config.yaml
arch: "mobilenet_v2"
model: "sound classifier"
dataset: "acted Russian speech (Dusha)"
train_examples: 26041
gain_aug_db: 10
noise_aug: 0.002
input: "waveform_16khz"
targets: ["emotion"]
num_classes: 4
norm: "batchnorm"
activation: "relu6"
channel_attention: "eca"
drop_path: 0.2
depths: [2, 2, 2, 2]
kernel_size: 5
wave_channels: 128
wave_strides: [10, 4, 4]
expansion: 4
widths: [192, 192, 192, 192]
label_smoothing: 0.1
loss: "cross_entropy"
init: "trunc_normal_002"
residual_init: "zero_last"
optimizer: "soap"
beta2: 0.999
lr: 0.0018
beta1: 0.9
shampoo_beta: 0.999
eps: 1e-08
precondition_frequency: 20
max_precond_dim: 1536
merge_dims: false
one_sided: false
adamw_lr_other_params: 0.00085
ema_decay: 0.99
steps: 4300
batch_size: 128
epochs: 21.1
lr_schedule: "constant"
warmup_steps: 80
weight_decay: 0.1
adamw_weight_decay_other_params: 0.05
Rows from block 4 of a small sound classifier, named by matrix and row number. Rows with one number belong to one channel. Each number is 128 + 24 x the weight over its row's rms, rounded and kept within 0 to 255. All counts start at 0. Numbers have three digits each.
After each channel's rows are labels from the 100 clips, of 14976, where the channel reaches its highest value: "loudest band" is the band of the loudest frequency at the time of the peak. Only what is clearly more common there than usual is listed. The data: acted Russian speech (Dusha).
# convs0: expand pointwise conv (model.blocks.4.convs.0.weight, 768x192x1), inputs 0-191
# convs1: depthwise width-5 conv, stride 2 (model.blocks.4.convs.1.weight, 768x1x5, trained with AdamW), a 5 kernel
# convs2: project pointwise conv (model.blocks.4.convs.2.weight, 192x768x1, transposed), outputs 0-191

convs0.135:082152143092117105119127131138158158089156122131118126129126121097131088108136139110130169115116113104122126089146152134107131172148106106127143137085097130127125177066147159113141101167118087151129140084106109114125168122120125153155116100111113134158160157157122178116151149154135081094102120142131114136160103143116126174132176181138148095106146113134149128151124100134134187149123093099138124117115122079145148121099061133072126126098152093137100120136108149123106157114109112142174129151153119143141117128159131149127090112145147120153130107105088107132116097096100138134
convs1.135:136145128156170
convs2.135:147094120156117131107118132137144117143103147133123142151111128128119130122119090143132147101093103139147117155141166151113157083123104128136158169126131064138115180108071129136151124120117136123093150197132139113147106183123115152105155160149161144123103149136163113143138105120142111088129129116129167138142125144103155098152154146146110154142136109103111164115117146140146122100100111105121124129125142163074152102139147200130149108126115143133135157125135124140113134098158123136101148183142114136121132113137077125124056181165120096137128168090124109136118107116093172080
loudest band: 2000 to 4000 Hz; 4000 to 8000 Hz

convs0.313:119155089117132133179167134148115110171131114136080123155096140121166121166123118102112143137125132116131123092118145148121107140151148118107176150118151134122114139134166135169100129187119127095173072139144108083118105125087141116143100104123122135159154126107119126124137183086164119125126137136087101105090081148147135107140085125142106157132119158136137152141131102112112119142168129137156137136182136097130159140155112121122109126176145123097122125142140129057098133169119154095138102125146095163130109161120152120126126155119086125149117164110094117109178128156088112111
convs1.313:111110144172134
convs2.313:159128097113093122121126154138153135125129134122118134180122163160113140106109167134126151116137150152172113143135172140085125090085127105176080102138094131150165137117120146093149109100139135096105079146172145121138109167148138136103122122146122107126108146131073173117095121108142138137124112124132116156141125089124074094152136102083135110165125155150127110176140114122105152166139154147097095156117112111161125105130145118172118076154128140103135149127096109125081131142116099132092108102092130155183109151109150145084142125171156144112106142152111121095143130115111120120
loudest band: 250 to 500 Hz; 500 to 1000 Hz

convs0.211:115155093115127131113091163134158114117147107089158177101060129145093171142108132147108139135122124137151170138111117140116145088135115130113095109103101144160122106164146129140128135127164102118143145125131114145118128154111158141149124124129130053101130098094131125104136145163139123142128129170142121114119140128140158142153144175108164165138122103100161123149114116167137127093177103157147101180130106116123110144183140132143116131125116178094085127152126101086138141162152126095172121144134139137106141093118152170140154090110152104139143101113101147140140090123098183151
convs1.211:136154168124105
convs2.211:128123099162160170123171087119112134124171137126127159142150154125163129151174142124106145153146170135147130101075121125112171130113069082113119130167127107121154106149123119097129103111107099151103103141126083148147150117134129103114128115139128128126157135135123088154124127173114087133144151136095100118139115136132142152129167108130095156121140123140160099088131118116154136145119134100182133127094147152099136119139090108098129143183089158106103120076154102162097150115149178121171128154087134170113154103147137113115107177133132154178126105121126133101116141129092112112
loudest band: 250 to 500 Hz

convs0.625:123119138212151123142122158107145114156104127119101121162120092119125149125127161093139148153120153183108117117133179122124166149149148151163143153121063146144080093140175153083109152119161132122134127145151110153116114122112135135113130144113159104127095118080128124108129133108152109148118126143094129130097130127109136117115072102120128145124132107123130148155085081088090102112115123123080167127100153133152112117127150127089089135134129120112101189130107121095164135128151138099094089113149129095094151113118071124124121132093134147123104153128116118144138177105103114104
convs1.625:153140166152138
convs2.625:116169138134116161138080128133159117136159164151162159089131127133104132185106120135114103181138145133081156155132127128106099151187137133116108150177136121134160150171101161108147173110105102125180090136093097113103107130162149131087135158146100092111112124078120106120162141139169102118126112144146145116137079100166120112128147101122126123149101126152164130122164127143075138154134108108151108109093129148140141134150152146119131078131108160130094137135125113116138144094169187152116144135122123108083120094097137103150144132134140116125108122126102145143141125146140137094
loudest band: 250 to 500 Hz

convs0.340:142086102154120114088149134115131124094082096076147144127088150110178182109089112136156168144137142139180099110116140100132114121124149123151106170131128141123135127122081130114148122119160106120154072111157129110115132155143137134129148117087144104117149087115145120084077131126183143121126123143151202113117112141126123156110155122130065128105104097137129108131132132113139136155097107150148151104158100124143116154161140110130143109136110148119077103106105125095133115178104129184093147115107137121114131135136137125110151144135090098082127152116158139166119164134142135107
convs1.340:104139166141104
convs2.340:187131116132140147126148167180113159108109107140167114114117118136118134145106120131094110154106111141186113164125100091142144160140180122167190141108098124146155133125138142091116115158097114136126127132135119116122132111107137189130088109114104103116098127165107145155126130185144146135113121166158120120119177123104137138133105164127139144150101160133131105145162103104153130120113121128118147123148122135139125174154143119088145099143149125158135121137110134150127166149158144131102155104100117138130140175084173119100144133081143105134132096141145149097133112061058120132
loudest band: 500 to 1000 Hz

convs0.744:126116139103115142076115119125154131157160143108087105154140145131128144116152114120161113103131097084086092120182091142194119138152107184089134175131097143100137086117141204176114152117131130116112135152166137155165091143121110141128098132137136116116105134130158134116147113119144126086117159138166117119125139127130114121144131087112173080111156122139139104130093154147076153141122107155101139091120093141149092122155147119078144075132126133119090111117092127145117134111143139148103139128141125147119127179117093149130105146145153111098141143105153135125144128086134123124
convs1.744:113149154145163
convs2.744:135131143077084103121083130141134165141155073131158131079134091132101152138129115102098113111117143123132099111111126122147120110196106119099098139138107135126145127112122121179183157106136134134153107070131137164132131085166158127129144127109098106161140117131108158112159167103134087120160103181116158129098101138106150132139094094141140140153153082151128113153130148069128127137093166142117132146107091134113158141108104122098107117127115124157151150145128096128111101122121095150144137107113149148072132173121112129097158141103108172119152141153130145135139138136103131165
loudest band: 2000 to 4000 Hz; 4000 to 8000 Hz

convs0.381:154128133154128134122097107106117121120100141141123132123081153117149101112148156122125097130140158141158131129120086139112143076143131135132125127127133076143121118149140172105133137148150085133142163105142168174100112132125106105130128145161138133098141137078104142112117116134133110115152126195150105069084180134089115125169134113134107119092173120085120179102126117081109118134153113102096145100120093153151123135133126097131146166095122098131112129105188137153097122122117139122085114150154126150130157135146117154127108137066068117137168159099146126134133104127077118134
convs1.381:095102113099133
convs2.381:130125122151173080101156138138116136128101113139134137102122156139122139177119149157104144099137130151088148165146139146178099155126118184142151158079117157128114110082132150166145110117090153146139150160106094156154150136149138097140098129154143140138126152138129116119146135157148065177124110142150095135087115140138176142143111138135148147100112107103119159159137140156180158122145107186128128123085128102129085116100116088118137078141119118102147119136131146140133166117105132098166122102104132123131142067090097136131130091103113121112128160133113082117111118104138145126
loudest band: 4000 to 8000 Hz

convs0.68:108141143123126111088140135121153097117062115110139117135140133118147121167094119151125099199122106135142094110127090168125146114096135103149145146105135154102132135141112129133110140150139111147127082135131109151134129122185121130158159158121120108101123117133108117127117119114131105131148130139105165134147130165130101158106079149127104139149111129121152122162108106174124186108121125150124110180088139121096137147152145123065173149153174170124153144120133116098148130145177121108148127123147104132106155122115117187162150148163063135147152180124117136157104133091125169154
convs1.68:125163163110119
convs2.68:097116113078095135142100107141114095085119056080157065145130129137142137083166115115109143117142106121119113150096134162162111096118138143121145176155124092130129173161113130116179161155134111168122154122091100144133152129126096126133121134149164135115127129145162129131118129138073073102138148074139122117126120136144114083156111157138098147116110119152163157098115133123127110114137130126132140137115119110135152146072121104110152174099155168126146141094143133126159126129084096136139141143123135125116127088142156199140149126125142112116095135140106130136109141125109142174
loudest band: 250 to 500 Hz

convs0.138:099142105122117089132142112135043113169125105149131160126083157142134133112085099112114106105155124102165167131099134153124142076145164161127162093141111124155151146119147119111156141103122103119106152126122113135136126176148129093183125123161132162090129153150102132162110096119118101137092121131174153141120127151155090117085105098151109127149136140083108153126107123127155103126084141153139145107120163123136138090110105147107132157117158096106160076100137104134114128158150122123135105154091116117104150146138163132104146138130135110109171158155179124117148133111106090152
convs1.138:083139112147119
convs2.138:125119093092209135131123123120113102152120148132155131120133092143114152122137119117145124121101144159137130135140127121106144126151108142141127142175102127130116148167090144137149083173105121143157110121150113141157145136161089146145077156101135150133130096150086078098101140153146134138094136099131102128141109081110123130159109128153146143149145153078156117113115129111082126135136169094115120111155143116153120133094162119123120132150132088166165128131179128123123132145181123123141085131132135130135138088144124157150114123114151114098103078148157192111088107138197151093
loudest band: 500 to 1000 Hz

convs0.93:075084104136152120127088147110130141178111101105137144144114135138106089168100163139061127137097101156137162139128189126161162143127149131133150125148151129089088128125100146133126135136140164112147151144128134151096108133133131135098133097085100171169117109128138146157089137104117129132092096143108170131149100141134126183136108147143132132120121111113097166119154103063138108136147116126130100137150142107117104129127129137118142136149217129110139135105123123118133107113135123133108100103148168132071118137111136080138121107109148094120153133127122080106110143178123130096
convs1.93:152160142134096
convs2.93:118117163135109109178118139128131158150104195123126094118121128108096131122102123148112104117145095085146099130112096124106148141107146136149154133171144161144128124109147157108145127131163147104135142094145162166134134134138143131103115117134121155081126108097117113107140087152164139135167133126112097074213121120077112134106103101115092118126148125153114096115173130172150167119123104118129132123138131149118095112140141145123121115162144122087148109140120113115123151143118145170102104137135081142108105123135116079123157127081121127121127071158141144109178103159177094095
loudest band: 250 to 500 Hz

convs0.295:148125133095132149116096122150151082110086109112112148156126113139102129152140149137130139136122096122122130108096095137152177128105169104115117166151103135116102121100095126075136127149184076154125114127131131098109138127100130135125145146153145152125127149159123161135113065124117137097137109140117069151105092141089117127153146142128107136116118063155076093144093090094092123125101162142066162088116101140134138125136148127103121135115141178106098123112151123147159124111102160117084095140138145103152107125132129131123108125143119091108150124123139114110074181144149143152
convs1.295:079138117134144
convs2.295:119175122048109117100107127144097120170114138154081158143133115141143101121177122122116095122128142098172083108119111142154146114119122123130157072107060125107163118146133162119163099098130098099177093134162139127098131135125148158147102116106130078112134124128099115108115138138169099111100094121095157155165136107150136148072157120087135121107112088136137108112159132110129122170113110116127151121104148135155163125130142132187149099113145149111138105132117129093124118129103121159137137154114132115129156129139154167122084131155117083151154141116090129116127104130137111130
loudest band: 250 to 500 Hz; 500 to 1000 Hz

convs0.105:173127141169112140153173142124077097139136135115154153101126124139123169096120158111131107147193101117116179174120148124122106140116090146140149165135111129133147153137146170114136133139114120111158154184141142106143108145099144096102132122161110132120122074138167131111141134148096119108168138142114073126121122092144168107179128156132165124133128146162128120157149142118158116113120068138125078127105119134109126137146142148120061118133108128107121157093092132167148117140149115203107130137151163119121105159132110124152116105112108127166130145131160142136143120155131143166
convs1.105:150154144134090
convs2.105:147121143120119086157139117079093105124125153085109176159142131088135157139114100169168148147137133177123109132134107178171053085126119122184121160109131137118117128114135129100110110177117148133100133133154128151162146129112127138152124134127155160076120143096134101106124111155133148138127110126097121118136149156114115115111157156132131134116115139131149133134171082111101125120159130149090155113097122163114133107158151151151080147146179075144115130137114146128124185107169138152112136132131113118140132134141146134115154170083134123120147110125096100083093177138103128131
loudest band: 4000 to 8000 Hz

convs0.337:146152123120098129127151139161091132157179163127130138193105097146086135126135148107136149152140081138111082183167150167142134112135146138146133098101154136092152115161148153096133133121147103108084143128105089103089088127109148139099149118146157136130122152111138112132111124138143103127115126143105150093144105146106138187098141130106122119099142104085114138127132128148136171136102142147122108115156109163148119151113113152172103066145140131161164097128095107137110111117188137135131112121105137141096152081091130143145154092105124117116130094119141158130108097100088123092
convs1.337:141164151101115
convs2.337:079111178095152155126171113125131129128128114130125149091163132116156130135110143141142100114140132126088123167123191164138114112157184102165123116135168145123128132140175101148112162104122104117123124117090104127175116099109127115166123125149108091143139159115117076124117132157158132128154148102150160136146113134178157122135165124085139098131122108135138108149125126126073167101089155171098142125118120143098113129119114128129135136100093133137096165118124142140114173143111158100108124135124097172119131126136171096159123122105090123145199134141134124117111110114161154076
loudest band: 4000 to 8000 Hz